config = dict(
    input='log_mel',
    hidden_act='squared_relu',
    mlp_ratio=4,
    drop_path=0.05,
    width=192,
    pooling='attention',
    init='xavier_uniform',
)
Rows from block 2, named by matrix and row number. Rows with one number belong to one attention dimension. Each number is 500 + 40 x the weight over its row's rms, rounded and kept within 0 to 999. All counts start at 0. Numbers have three digits each. After the name is the row's rms in percent of the matrix's.
# q: attention query, key and value (stacked) (model.blocks.2.attn.qkv.weight, 576x192, the q third), inputs 0-191
# k: attention query, key and value (stacked) (model.blocks.2.attn.qkv.weight, 576x192, the k third), inputs 0-191
q.114 111:493511475487481457562509526448562524449446516479598519460522507449560543493556524499513460562554515441454463521526517507472457498568479490499505436460526490467466436493448549528457402524535543445509610509497515499417429582509471492499549478472548455465525502525589461443506464483462452522505542512534478483571556456403489436486595442465507504519489492492485524478519512512491492471528512459468507510554488529473493479455590509550445497512491599479549488509481554541508523462510493470492503455453464573498473494558520551451534568505450559443442482496533502476462476522514561522
k.114 115:568422555473492507506489470491468534524507443464512446512472419500535477496547532487453462445466486583540503461505465462514545552468587484524491490476534494457524512528487524452476512506462528477451500519434445490489613528541443493553486498490459513485418471482534537487496570521545516476486489507454517461468493450512568466526464449487513520438609493634521509524539526511516441586538516448486495461468423533455547476568513495471571449468487469590465559475448495476522424510478516476512578558413513478508495493423518434523492497508528483493539515498536471482459456474445507490
q.115 113:455487485517493471569509527476555509461455532481594506487497510412519518506511558498498455568543498447433482540548513509472480521581476511484502456464551500489451446481511518562456427489527523445542577505505526515387454563489478501451539455496539442474541498533594469439467428476430484530501550518547456525565537459390434469518556484512497524521468516450486506464512476496481512478518519474461494492546535513484457515454541471556460522519484597460572484474503530550518570468527522468504473445486479548533483486547451521431574550505456563489422481514516493523474494544507583529
k.115 117:567439543466476507505504488507456510517466481457484463473451429482519453493544484479475475495474518614470504479504472458501546540502597454512477459459526520455532479573498552461466529520479524514437496543447457492488629534535496522548497511511463515468469480440515530506493563525606534479522518480418545492452511457489554458491488447500485494463573497623489494566470525504507424586526510441489472475514467501479591491538496502465579438475482463616456563485490470481511463519453491470542570564453481497484465434482533478507492478487524459461520511477509488474442493466425529490
q.116 107:555490513470552537450442496551417452429565532535469446536458522501493530446531459473530538486482478535560509494484483519544498521460506521461490510525479513543458549517466423499532633540505459470516427512506492505507466478494551464524486505467494585569475521519438541497482491507576508523521507477475484564458479528585448524548443556545498461492536515552433494498509435492493494486496532589533494464468503526494526527528491424499531453472501400503506442530541520455492450577518517511497503570527525447496534493413518462445438491502563460549566449489475520486496539482494361478
k.116 110:500591532510515455528496546488488487447481536495460498547470564477422509510529504448496536517475466494530467538485538577532492474515490562459547526524516435540484500406464478551487504535466516455533563548641458479485445476507548483464489477573559478458538479500527495493409510460493443567520489534498475532454491566519430464458540516528509497594453514452460561501487502477436448507489463493513482474594546481467466517464434470483481509481512555449517500457589505560483555511478483546511451472523551479467479481589421546438548575499470542514516479532506482519488561560490536529
q.117 105:517496506471522530404449469509430461515576487509443503530518484571484513480532426506497544485448490533552506470486467482535504519453534483504481502556429518511540550552477443464504580547471450523502427489461500491570531499483534488535449558482468564557426542490412514564555547490556540450509460465455546490462443515607542491497450537512508489486551486535493528517488512501499481507464496559564534496460463516527531481516478518466548463482507404547468500546496438453492441559490495500517534574529497494430515519428596462547453453517530444511522500461484506446493472473518378456
k.117 107:465578477546498493539524481485527531478510511528536501536524548490530532488459547484482492470540411403525492521501551544513446457469421553490570509541540465527444534436497471528543486515539552474553506459584553473507426449499482482465493500482522472513516489552499505492519443494415452508478481546594446489516500521546435522511504527513518512496476498397505498475572455457501542424508476554484545504492532508512413548500471482498411519523542580398542441501503487596465493490538456551459444467537549457499542539512411519468528525510438524531487460518523498577542534517545478549
q.118 122:508494482502529533438502496497469481597570503537424533505533423596485465535441424541496514451441475501523517448472500513499484490433502499521477545545471464520537591522558450471534548497449458557469426466527470502606556440472539525506475567550480511534449492490429523566546569529523534473472466514472562493456443515572550541499422517507485495416465490491558501523485531529544506494484487511541511532463471511540504492483444557465520529490517431501425516516499445454469442492500494517482513514538498434483525528450518438597479442519517443520540557508444479492524489486481426444
k.118 116:383581458530488506504484480479523450501511536528543526476551507516490514492449504512524495522557503410500481512534488487464464448487437527510514517531461540540499512482520429536538457466540514536585495444488594486518440481490557512481495518460518488523543528557468466538534455493410469487490502475609491503567469494516471563526521543485492542497460479391512471486523488458505576429463471553531515536507539486562461557460509486509440561511516586445554458514473485552478508466500478562442472434571518510483527569488496569517474481505433496529424480495486537583551534496603474515
q.119 095:516502500502510526423476468539433458492525494484429502558484513553505527464545471514473542481458506577575549502483465484549538536452555502513491493561489525524503516512461454492539581537478431512499411515476518508571513497490569518519400545456446540527494540488414520524553549478596501501562483457482525503476455498597540495497449547557474485499554504561445509533478462487493498555489497558545505448469471498520554519492454488493560467471474399533451528515514475449473474596509480492492550567514543485467522495421532466512422461519557431557549499440514516484521506482502405475
k.119 094:522570478530512487547522542504518516486511494521499535509514588486474513533453526476518463476546433426506485525494597559541446479507429545470581530525522440553486504433466503514511469509536523467535540508592561540487399419479473500429542487494525496495537497526538491450481444460458464546471493564543429532507521535500444528479541502525512521560440511402490491482520495496473512451524490511472526498541516534514396559483500483508412536532524538394508422477534484564461509518544475519482422455550523451490466498572421524449548537488479545528494486516492419497482534550525497545
q.120 111:538495488476518525435476491519450491527574499532410493531511483559471498482492455515503563462459500574586513468463496497517531490448528492511474537563433495519524551531485455440525579516483477546481438495501462471604550438516515500537457561518499572533448494480427538557537594492549511455496445465449551503435432527598562517482438538509503477483517492568488500525504508503529492532473464537558502494475468517500532505548470503453560495484527385529452510530506475444483432529503485535504539548524535450462528508455522451568450458515531415521550495473480487472515492475498382481
k.120 119:443548472523520509513512492503537489485515525522501544543541549507498541511482518504506520479513432381520508534516517545508447466485410533492526535545517467538464517410511453532533478489508518477561505457596530507514392475466527476444501514498535476526562508552499484500493444470398466539500506516593470508535494548525437526484523562526516510534463499363512507438554470463501544412462480555517525536484547500513393527468488513534425528519501559376542437501529527535460520498516487539458449430546534506499519560523438527499509508534460535535486492539482520553549519536539493530
q.121 100:490504487524474489597556520466568556471411478452583538479519520432515519517489537497479430532555528475416476528556510471456505497546498485479505467459575508468500433492493563529481402489537544494535621527530523527438491521537466525466510488486536421450549496516581466444506450473489478521512543536517483466557558455376506451486573431479484508539495495491519484531532526493499513508561497449459492500557498477481502481477541516519483490547493579508542507486483512542531546439501494465499511470453496573534469463575477549470548543508463553470453515520538488513465479530489622548
k.121 105:533379521482501508495516473516509509537498452474507479485491439521527476554504498509481465452475517576486517452471467435517538576484557441524470490477528523464551476548521588424480493464460501500415472488425469530502601552492449496559474524477434537513433495486524533463517531562534567440489497477455533467524526473471573509508486458473496525469556504601524476504457546538530472566526540480517475503432413528496553481553522529498566465508459405585461507510480489457549483493506538452536583565447479511507479458429562452522480472510530475468513552482483479439454447463492500474
q.122 094:501490456489525554547562547425548505505469483469543549476503490585557532543542489494488440529510569491468515504557561522464456477510492490454504447534492520453520400601462591539517439554541539526515611530504526487451479572481481511472483555474513461454505548491551480475577503470537491499554549481480537399533501482462551452510543430510469493479530505508511461535503549452520503520560483455500531488493476459492561483478540567500515443513485566528526533531437483585464460485522449436533551498511472566426441474515534529540559505488455558508466520423515509464462456535516521530
k.122 093:496406516501446530537504416515523552545493440475534480496497436552553437544450526491487422454533445497531511456508450427521497553447499520555492506470575518450516508521502547431466478423489517500444474502379544545499530496508411451553475507445401536551435448510513556439515454532465486435416534541495468474569514490496551525523477502451536560466583471509541465456480494534498503523493545533492530475467422556547496553572539523549508504488486487488489487497490473473543430521478551519486522528446525512513489500380500472548502481518502455501521547486513497500491451510511500454
q.123 106:454498524504488467600535514486541524437439530480617502476490531430532543473519571489491468539554511453453477523526512509502487502575486486489508444447526499461438441473473539533477416504544540438535607529529521518418447564515465493491536438485516453485535509528591491438464423503461470540535544493533436506546546485408447458510567468469512501553499516525468511466544464496471507473527506467464496494548510501490472497495559479527464490515485606483570483480473555545526522489512510474535463460473486549525490510543447554415549579488472577471454473512519502512477495519493572559
k.123 107:570418571470505490496500521523466560505472464465492467487451449487529462514563505468499481476458502587490504471498469481519548529502583475517464473469519474448518510527481553463471549535460517498433507543449439483506596563512468502561513496527470537493458484437519527501473555512602541481500512498426506504440509474504546454491464457516512475484566520621487532528503508521486402581559521462505475481487457543436559483547518509480573447472474434604449530497490482426535494509477519458551558555425483516504485426465524453489495495509536478464565505495532474446440457486431523465
q.124 106:487495526500485424602503494499525536474443519456585461468474533406502530464517610509512491555542536491473505502499518494487516464561498483517501495459524474464456473460480524532457416504547537460523595531482494476424476558545432498455566450505560453468544459499585481431430485468451489503513510501552456496512514501426460452489562461469495500560481520511511520480493465513462502520523515447468471494574515479470502491498557465553484497521475577492581445457470558521508540486483521510531474469461471558555472505579420556436537591505470517465469448516498499530475510525533595564
k.124 110:576380534478510488493511501527478530497488495481453501518495445497509468520578458509495499466435490604533512495489474489516530555520578438469456482466545514459511485531488560452491553539468498456432467523517441531500577543520480484527524525521486495499492495425499551483462557500591509469539525521409523496456525482490530458465468474513515475475541505588483509510519528528501396548513500462511484502472483533451550443530504531465577424494471412591437519508514506417513475507474497457507559545438460483505491420494540444498489483499595494460558526525526488441463424464408501461
q.125 092:542505488497500538422486503510442478545545468530404523535469494587476492500492486523468549452456495580573543477481500507503543478434533492514489541534468460513532534517499447476535583514456479537457443488481468503595559441492530530546454553523493557491451493477421518536513579490551522491511447480482529485464418522624560530483432537522474503467532497550490459537492500505507516557479488512546488491469470498505522518543423491445540498485535392531435516490491478451480443534503482556470504556521536429473490504457520458543459456523531428555579510472465498521508529465513380520
k.125 098:419537450540495480496513496491538450488508517500467554505554547509459494515487478535528492506527477412519505525507499525519465450508432535482549519552494505548479484426472459530524473478521474468582492493579530519473382452468542490433530541498536493547592502562482479494521439455413456518515523527567456523562519547508450528456515545495499499562445480354508481464533492458477554431453489558496529544499535471553399499458503522544441545543500527392530421528556521525465534524514521539440460442548498514500506555519473556485488497519484525507456464546465501506532520538547488505
q.126 094:461498490522513559567532505484530456583448548525511538476450464521489499542422531569530501519494503489470490489568587486456532450508515468434446492520518436455543527514594551508482441487468505581503599524513471464533568474506477569417488470546525408448495521493552467553519566495446527504474547527482509474475474491471518527484506440509408464456410529463584482510480548508537510537529466439497476474545512445534512503485446558522506565524540554490517534486430484549484489449507518491531448494512438546527489516574466517554614500538457516461464504472463505494491457521493550513
k.126 099:440419511522444518536519424506523517528492529478576541442535427504521460484435468530532420501556456501505512505520424389453500468496520432527461477444508536475488482542534563471503475397513512564502462482397532524518530552463499494556509511413392517595534489536497528508583488522465489428477567476529510494561526434469515510533513525446492516500558461470527426505504500498510519510481526581530539524433502500545522523528567541537526490488466476517508504524530477435523460484489512531455521479550486506454526499401548504553467462486523457520479539487513560497505440465534529468
q.127 107:528492491523553579469507497481493448576533502561442492529461461517451451554410485544520507451439447498446485489565523522466517507456501518452437546541526492519513549492607492534529531457441435564524469451525499517530573467470548545441488462558477467478474483509472500572499515501499536544455531533504509537474489504533486566526404561572462451422418571411561455538435503491536491533491512500509511433473496479543491554477402543483496552525503482507486533484496429468498498466524540501497443516532489466508526480493451413561555438521526469534468511484436486490545522501453480470
k.127 106:411578492498449511567498481485527442529474600505503547446490446474452459465433434521534486554525497482422507503535504467440480460526475435502501487449457537520508467538517488556524441408513500561539511530469577500518482500471551514510464496456471526514573507512494469562536480523452512475499551442530527550549502474417482543471560581495447512519506486416492454491440486463476561499446499529502524512490604476582534557476511517528502535469520595489524496507541463558512571484502516527495471446638512539451503504497526548534513497461486463526430525473454531536517512480527531498
q.128 098:456508516535583539512480525513491547514539497447506480562422544467482474501449560469480513509511478379497488513523565558511504471513410531536441526534469470524484489490470507582462522470461510418544552467539423418452446567476546430551441492498525506516479508553522479504478436520502449588474466482539493497474469525502402494534454526559501461581500564422497530433471489463488507419462515512488522425509505490507425528541493451501454519500475552434550477494539496520498539453472505502474447492512540465421474537503454475465518509486461548580543474486528509536496536516585504540
k.128 095:478467406501459470539491554534463551544441450489480562475505511511533525540551504524483449586538538527472481472491464468465509487483535463524569538523493528444517470530521490407536463462583517552412470473476522570538538498509420586490507533474498442483508455450514498444511516506503594423483483504461530486505536481436510505491550448388545491461499471501505478514560567555537476503550503428507513502507523492505550462450535559467515523558512425556435539478480466529532465484478509431471523517417467459468484496492525516546516464555555502405438521512522421447500543487497479477
q.129 086:541552526467519509383485512498529445516506532475469514500488510458514485455476475563495476470487545555478412446538448555495492500513513462406556440520544502479573457501480426545476479582488511551590525529497571500496504388502580503502585506524480488457505527546436523512562504464541470519512617536463446503491532510490430436492510470516509498472494541444465450543465496455451477519492423495448511502498507507454522532447501515531503519520509503503476543569449452516502489497491511465535492496488546545563496422546516489480536459464446556461486424563535485523545554565415523495
k.129 090:465421520454557503541428510502458498545495484448510511563420559502542527466485533505470521519479487464536475531517509459478522485571480473548449469477437469522494491564585546512469551444517577488596486492454430413493491572472462507496474516461475476522484501494479521515566469470453546477546478435531458500439550518537451463455504548526475479560512537467495601478505482530515449450477538565540501423517559449487517474517491507495480467522419492505547515494529496452425511473485412587536482488534483458426499446485475493512419583468533467533503502556527479536463457467576476530
q.130 085:560463452506575485464464560480521459424503484484455469536492473453490534478517461444489503476516497511474491472444520508460552548535507514421531517569470459518480441431473516508510543527498533459515490488529488486457430491505521469550562495487579509471462555532447473534494477503507467555470492575507474509483526502474424498489449467587516497492506588533447526467528457523514530453543451467493512473535495549428496596539546465465455492495504473521430487488507456483557512491471528542445470611448497514542507432528536487417561440455479533482475452576556485513559576520385429537
k.130 088:473430448496532496575456566498528531630447418525491457542515522504500510533515572516501503534478521480450440471469450503479447527474467530578487476500484439516529508549589509515513463437485491550539518499435507477513560479455519564425473445388493500521489456513492438516526494495443600473557432507525457473467489490483515495490471536482550499483417527460563560471522570550495447483464525450520451459502500424549516509461509541469484540484441506515472512443539505469476504452458548483481479526502528513448534453527448439534481533489478508512480610488487422529493536492569520530
q.131 119:542489504451454484476519489518532430491500501558465500467566427545500499497496456525527521504446490597536485503467439449494506527498579466427521536490534503473493527502530491442539516508506479560423433503491522564607541424531432571446521509527484464482485468468460518524506573516507544455485481533480508519489491531534592538467483439447489492421483468564516505569503501611521506560564476479509453586494518500503550491468494528458533520489527453525461473507471535446489476513532446491481578559478461524555536497468551481531471483526543419385499485533485488463515510513389494465
k.131 127:481519472498563522498475487473545478443539573528550434542505494447471459499479491476539510477515485456438465518521519586525466517453441543513456487501508474533463509499492498614555512505463460460591515455532488476460463543512618445502480444491507533485516483551487480556497462512448445614455523542546469562498428506463429541541486534618480492486435541477480490458515427443491517491464487525496556455500530524527452583442456437520429536460489573449538472477519521520466540507539509566508482515508505507508568474529492514456523498464470525570452485468449561521540525530465496537
q.132 106:532484469480447503562518514474526463490462490539492481439548453570491504536497435483500494494438474592500471523484439455496499536512601488452516489479537467447483538535539520437562522511519516549451487504480509577566574431536398590455474490490514496497479477474506478482510581536500568463461446533475522521507541472521614534491502479463522525418484448584507483546500496620520493549585545511524446568541549464506570486465465531463557489498526428528500486510494555449481485526533453506491522544475487509558517488486534525554461556518525430456491538488487511442493490481438507475
k.132 099:436531533517495507430538436458578501431556563525499488506493466495472465501484507466569496419486484476517495494521479530555463522479444511475484513517517540506453528458510488579494469485485410469551478515554503485486445528511621412508493489543471523506509470537471493563451457515447435549445534554519499532548391531477480537525519527560439507446502494462528482462471455415463523528444459577481532473434489502530443549514427440560465561454479573461532450516456498529498480534522538525490463497559482525515563538517531500486558503490453563538472493441458564520515523575458512515
q.133 112:473513503513593527489464531514498531508520489458509505566438573454494496499490550477479497495538491398491497484508573574533497486500424545523482494544480495534484469505454487572456515520471492433558527498528470417429440556479561410527497474486522535483484523527510498487477417512496424566495519483513510487488466494490378488525489517564505460555510578429443504425490467421478489416427489503482551415477470497488433547524491469534435479516455553460520481497531478554499506473457529510490440462500542472433485495554457468454534490461450573597518473508521504550507533522538499536
k.133 109:484453447504469461568504551539465546596462423465488545481497505509515534515514505528448476569494539533489506495486464453439523495497547477551539531477481488455512480523539508440524490452556584551432500496443535524553558507483399597486488520445516478540494463470525455442538538490530616410529459481469508470489595477493519485487508474415588497488503458496530534507534553576502479506544536448531481498516503475513566433476531594471541511567489427557457543476507486462486481442453507451487514505446465481482466504473499517542470477545554496450478541550515420468477495481542489484
q.134 091:464549581466389466484569454521507482557493524535475579491556496544506450481513493568535501479453511511508513494536443480549483454459503461545527532435530538484528483511525468461467459474508453554428419533509549542556541498488527529429475508548419474510572455455500588528507507476509516409529517473501527477547439559526563506428531501404459530461461444454522500537444556483468498579417444529492452537441469451529533475483492536546545525519494528486489508513491501523473493547524502426548565430532517507489516492481530513569462464518559440464552521496481489519472493536529551466
k.134 092:526565496467505498453496486508491457364576549482570464483505451460487507479487409463512509478516473516538492558544573507474542501522514480459464464480468474505476486497408529534505602544440528453524522459540419511452435528530508458559522538537531521470531513491535544493484512502548416574479539467484508586505500510511453487541432485570495454526541528560441469496549414470497476491588491541489598499551528573457489524497488466518492477454535517488565490543496552513490540486576460565521534486502482502519509546489519492461483517495516490561507406540505573491473451482436468520
q.135 095:509531437566592554532471547494515532446467519448473439522469486474492501522482501401469476551516470460468434511463559504426451486542507546503457452553490456448440528459453526537555550491511502443532581477513453477480489463565448475538471484421556569501496549542495435502429485521540520556436485543486466507470570447478480477565498514599547483514522564487436439459512479488511482436578547467519547453573514503478502515500501493477460466522537458497509464462523541506467518489533478582424454503470508498495513467574494468464509514485432534593493540473479516504548502457511452527
k.135 092:433463506531439480527543476542505501578457436496428528478513531541485493551516578517502483503517532480495511497460440497501502476476466523513563573477459529517507532483603489472492438412542493548454462479478561506519525504453493561508481499509476445554494486498531460471512484509459581422469456532489479455544521514472542531488573506433509524480472429434596495479492603522513500517434507515570423499406516455528494488501502549468507520586489492502429505520493429488509496461459555444448448484526505495465525500491456554548517488500485502424500594444451413517490528550567528530
q.136 087:558471476413509493459484496536545400505509502517493427424525474473491547493526466525484517509522516593524486508508449488451531560542552482422527480497523485487508536526520452509523517520532500597505445509470540564571529391477427557464563506473459474463498492525475469479511554485517552477503510514470500559499554458526509501499516439456541535477498478566477518527498442604488520539546524496457424578514555496500599501471530530470502523463520500538499526508438523435484486515550447515466530562480460562594500471513527489499437519515538439445500433559497485469514498507374490500
k.136 081:519465521467581544446469520453556491518484566518455463555502511468474443468475482562551467519503483451425478471495482499584458521499465536569506489516524557548502476522505455531509478549475509488574548521468540433497508531508576421439484496454531491574518486505458496588528467478454436532537482524535497453481428480515453510452475582568516505512483506481504583454471479411489473510414479571488480428466471466539466535498501492552469539458422504474494459475520488486439502477446543574474484497551503515467548422486467511479429448452452479556478566484449553523534507510516590499
q.137 089:488468531467402441499581485495459472505513478532464569448576474590490527521514484544527537454427461537536522492496469499544498478453586471490515564463496485516470520468525507413514509502493470501393439544530528525562500488498444512456485499538461469533516477475515518500504525492486474434471464491503541482516440568538591546455528501399497522405467465552544510558505534537569514600517444523508479546452486478485527513489514542512547515514448417493404459533504515469517467563517515432516552530535470488458522519443541476541451463547527467402535533479464530490487503491477490461
k.137 087:490577480519492482459483516470533469371579545516601452522528456456521504482506449448510500470489468498512539540519560558520523539424498524479492450540485459534480510439419516569519503509459436478536490467550444507486493550518563442510514478502524576445485468514523508539446532500514416576499497513543505583498471517453457518531446499582461485494472564564455425534523445437444510495545494466469584513515474526488469542449482460503450485397517589526510501504499510526534523511554526556506538540502505501559516533455510456446555494463481496589494467507528551487458466516458497485
q.138 096:528527475487417506527524473482523468520458536565478511432550460566511517502496462522503509532484517581489478528511433431478473512502557462501518496420551521467506520546575487462526485481519507566491473519493527569599554429517445599450496510499477487503522485433489494487506555520513575438496503490478532512506535498518610514475544504427503523443483410533514469570485495591520506565580512514514460553513543458514586459455477562500577503488558490539494518538481520472458479530579453470529559513523485503536517511462551526577484547542530421431496541448473499454469474487506528457
k.138 091:487554609497521481410522440474524456405552580495523504498458489468509474515475499470516505421489488494551502520535566539530482487487460509447466512526529523534445520456444502544436502514461435427544501487592459480474428535546561428566519517592475538487518510521479526542476459493474388550437549540518495520527452533520461518492499494537407541503542476497477480500479457424487516526471444575452546476490506539472454530558452437548502509448487550449529430537468539506493483538526483552494474484564487497508511521515527535471499535499474536501513440496455600520504503553440515525
q.139 088:462467556488442468446527500501494519483475469553416584530516513546473466564489544528549454449486488454505573457477498491578499517466452522442520582507462515565472421514508504465476459460452479535459425508558542500507435551480554470474533532571484468517545484488510531563551461539509479474496490521514509454515403551541474549486503490462441493493473496436523514469446569466537529505444405519512477513390495499489421580539487483492518542504434465481369511486539472506564469571457526481486542496530510479447509475464500463513510411460519502432530517497496513491503529519456473477
k.139 087:507499431494513511544458545508528539408547533448604451490504433422489527492526470474493533519496493536485442527503513492460471547522543482533481468515456423456441506401448513549561552512464545431467497467505457536523495505500507484487485495453554513479504485552515439458501545548531473564520508506513458569486540517481458513583475434532549488473482540558426475556600439549478507506557544404496578516578558548464506540452506533526463491459503531536545513478497538496507522461522479484490552548435497511547456479441498464493518447506502547508473463574554492445434433488493453502
q.140 107:522485499453415462491532473470531464506492508577468495442582463555516494499523432531538533506440507576533521493464435418495500517485570442447523524457524518496504544523562502424511497534517502538449440509488521563586562468540443553462536521549479466480486479436486522521498563507493537421516491485475525498494500506502599521476535482432495521424502438587563509564515514577507501574543479487528457589508491507515564473473474547504569496510528432553448486528460513486515477545498486479493541548481474502546533490442558519544480478532562423393481496491490512464493507502424515464
k.140 107:529542557485564529437505455454525449423552537537541440544477498465493463484446518478501505418490487499496482507524553565519494514478489543474427477508530462547479537475443501607493521539436436474565522500556449459480457485521599420507480479530479551489501530559494497577478476522459403590478516503534484543490428511515487507551440523601436528511493539510478490517459444454481531489499451539463544484534500522492465543497476440560473504432502593475550487505518519515483533539546496588520455519515524525516526524512513492458507566492434506598516468468486563521548473521442494532
q.141 069:444506524546507477540494570433502596479463454477453551551525515576470527578467551486483455457477468473464517465475577515559407489458554588552498531555426494490478442481477539467484470466474434492451533541530506545515487544554472486465451543495506488527528536531536493515464476554496493546439454554479510418576479485477504513525507515540489538455559529482526442492468513427552452503504448538459562505479441493504492507564513498504528474560475436470444474434535519520533498525488533513495447404488546483397446489556492470482477496445456558543535565476504549488484545462536478530
k.141 068:493464390538441439486504532545454442437587506484536532435541507549509557507511486494501536532479483518595529549499446511467523512499505462497532530489471455460483547377505488453535508461491498441411450425444469495519480517477453526483472509465468534483506417509448449419469535477479551503526435499465543530521516517512527560531531491445544485487490507502494460491539507545435495509497571468536501532472507512474488490500499547506478500456505511530512508581472521450549486473473558480468538504425446486584517570373498467512568460548534547408506512482507459451452483486503424461
q.142 090:524513473507469511530527499521513444553465513555503507474552461522505545502498457528511535518508531529493461532554450454465506526499552443503509495416553497470539516551533472466504490503513532559487501546464553586573576388492407596478493496504496502525508489466489455480501527492531568448486527523484555523501530487548555509491511472436518502423445419560526477525478527602516480561576545521522425542508566467494593472459513568508526519492564519508554545557473526481427481485582456472522529517542505539552490494433474535559437554565513458473499561455486486445465461482490532471
k.142 087:474531556529498471404519466480557510406535544459517498491471512447553451481495519473536490441543472482518524536500544489577491492515456502468486527537497579503445485458488489512444513509514420469538508504547506480488431556552558445563549538559476523503503510494511579536461489504440361536468520513512519516556432539500438497452544490524396552520538478485442536473489433376500461528451464568441503514479495542482466543522507440518479509498455529457511446520413531532501484550513497550464500458558447526494519511516521519463486488464496521509461480483475600499457508582470529519
q.143 116:534467525460434459494538478501503460510475497557475494431560453565484484507499445537537532488449510591540500491474441445499514535474604470468521548474529492475509532504533507420528509507497475555434446530469523566609558447502431574451508520546468482480499470470480505525517567505526532407491503531484531497510507514520629539466505472458500509422494468559554506567494515567500498567543469480505457570481518500486548485486488542476554526493508427546452504501471515465511466528520470466481555528484470512537523478455568499540469467534561403392510514501481502455516497492409464467
k.143 119:488541500483557529466483488487539474417537557531550457532500483472486484470461496458510503467513472464481489498529555560522484536467453540500464467505507441528472538468470484611520544508427463444587516493564453449457450538542601409515483467493515545462501488534516523549472473536464427610465507531544499547511420509492449517542465520621456482488471555509465509470503412444478532483468487505477536474512502529487439566482470448541434512431511579439563458500505522538464531520543495583491482524525532519529549519523498480467535525481460509598486475490480566511511497525438511524
q.144 102:533502418519560559587444525486518522460465479480517404521468549472516491527491524406452477542576472450471472544469536530455481515535491578518462458525475472481463515507491547581488510506513538478558570485468449430464505497542468488510469468414551557484457520541516430494452485548512541582471446498490458492493561438451456491548500537588531488586537524489453474478503454508511483410561601488481527456552517470500516482495482499505473437500546525507583514463547524515494532466507480565469441478481502495502495503598472500468499546469466538610498547478519490507517498503528479544
k.144 103:495454522536469452474527460503508550587469440497392566454478499553462489562498518532507493511494558515519504478482451446514488485489506483490574556491514570467504508472545503427484427463537491527425498529488558506552515473485435546484494490525457448575501476474489463478493496496465564399488466529450509441529493509515534522480570512417525544454510441451576519504470604540531517532433472519530445507434486480537506480509498539495525560583513444502432489497504491478521433500436566449447448460468473485500496520478485523544532482553482544381488545459433440519534517526533513456
q.145 102:496486496465446471543553461470479444518490480536477533454565440597485516542467440503511531500427489541510495523483438450514494496473573457452498504480500510461510503549527525433548505471516508546442486526487510536569572437532400601448485487515490470517484486474506481525522561506502543447451476522464512497536541498525615527489510488451505508389473415542575482551517528584537493573603502513511477573522536477510550481445491542474559502483520412520470509546465546457486466529531487486520538541486465505538530504440526521573486538540510454426518552482481501456509473486460498438
k.145 095:448532564522490509423537468474543469431574602508513472521512494470534468494492520458553504437481465497543497522530517558556503525474464496452502503520521519534464551436485494567465461488508425434545452469569479444475442515526594462513468475554459541458483492547504529549470492519451397560460534529526511548512441517491467548514556545547404503488516523512486461494486444428449517525454477556434566480456505543514462532515456406559463497419493594480560451516447503533528480566557504526499476512498489516519536530458507519463527522494451540540487474466479586516488487534473523498
q.146 083:532494492436562529503441457524546505522474531505574420436442496420532567475551502494462518550573538515536512557518496504428513517569452498516448433492517515522490551515466514536472487470587566526526514467472453495467482533469429556535529495450479484495474507491467469464465534521453537554537479482513505519454540408479419497540490482516526527580544529558449542463552407547501492466495564484453509472511532528517518451492488466490483459521510535527601551449431468501475523446539466520486500509486437458556500526515479525439490571522541527524422455549564484491426419515537499545
k.146 084:556520562470535520474520509526489484580393479525385513512463485546432469469459515538543484522514515481445525403487456516543466475521493538482527563494585595476577458569502438473468491552504508518500554559453579499518496389495520463457536519529495502505518515489439506564540496492560516456521517525472557415488467506547528481452485513486478546490499445483515526471406535473495533539454486483536386492485450465532518471553532513518535549493517430480497461550521492485457488539372483443519480461542512504458467465495512545513450487507463461498525515467483536499543526456510540497
q.147 095:545492473479447478484548490518539432507471502557479540465594435562503503481503438545520514490465533607532497495516425470471469501504569448458538523451534494475497510524555486442536507532506504563477438520482559594588544409504445573461534509531472487489540489455484510498516583474545538429498516498460515506489536496520574495463494462438509510435463477526506493565504520582500497581566505482502456619471520488472573497460508548499554515507564477545472501553449506484452493489541444483501564514487506550563516477472520505574442498531536422440498514502464498479499496482441525463
k.147 091:491532545480542484446480461455512465421553557484586464522478501467532457475494522472527487437507458486519527524524538532569498514465484537527437502486475494564480511446481519575470550492454456450574518493549450470445434583532629416523483501512496557502488509505505526567488456502443409594457508541536464536521451505493460509515473516570475532548494575520479522467490417398479485484493489560491536478487492557505469550521490436491485500459458562476537470472453513488479531489566526607471495483508509501484551496530499529474473507436500494571498462493448588524501512537497537565
q.148 107:480512517516566511467457536508477532476521489451515478554418560456517498496509557480495475462546496422496530476494566564517499491497419547525487479557456516520492456486462528549461501509505499441566549493507473423421440580471581430555516497503496523501489522543508502496492414486493427560522522468511467486516475530483387478524497528562485489571542559424471523446503484393505505415424486492499561442473459536497433542553507460533447476508455545465495517499527469519535516473463544531496428474528524477433466494538448481443540468449474570582497468519527511559511509507546498539
k.148 105:540453460493476503552495554516462560583440437475473523493521507542504531514517484529468518585477525517486509476482457470445505484524548462535546493493498470471521498517511512416498498476536580556454497515434517530533570452472376564493496508453505474515491519456508446443531536487538604410546450435453519455471587467525527469493509459421588506515498446515505501524504563591535456492529542436518443514518500453498563444486551571467522479533527434568471552487539475465506498466466487452495538522459513505509461496471496475545455478534537482463505518537542408461471472447560503456
q.149 091:480534502504416481516524418475504502551497493574549586447504455531529545492515479581531513489497557490493513525557463447483480464442506421526484505426530536500546532591568501476461458484543538561518499530493534549517579506498485569503525503557455454502532455404504531486570524475476562434563561447483553443492491483494536493485503524444485544455466421531587519521561520502543504544496460542525506531436484459516544462454493545531530534506514519533476563522451486484451449477522515478587538447529485494554501513425491576570517522567512493459467540483480508481461454490544509435
k.149 088:556546593484507506431506477488489479418561568479507479513449483507533497468517506457471533410505483543536528533529566532551529481520510459418476494477538522500496509455446500560454538554455461471516479545531466474457441472528547442530503505554480525416501547511497565512496484480530368566485528477486503536502471527548497461488472505575422535537563513554423449525456400482461536552491527502436525510533482512483494480583533438553515448442488547490568462518484523529471537560529435496520517457532491499525479502498504538441493507475504449551558415509548587519471490479462498498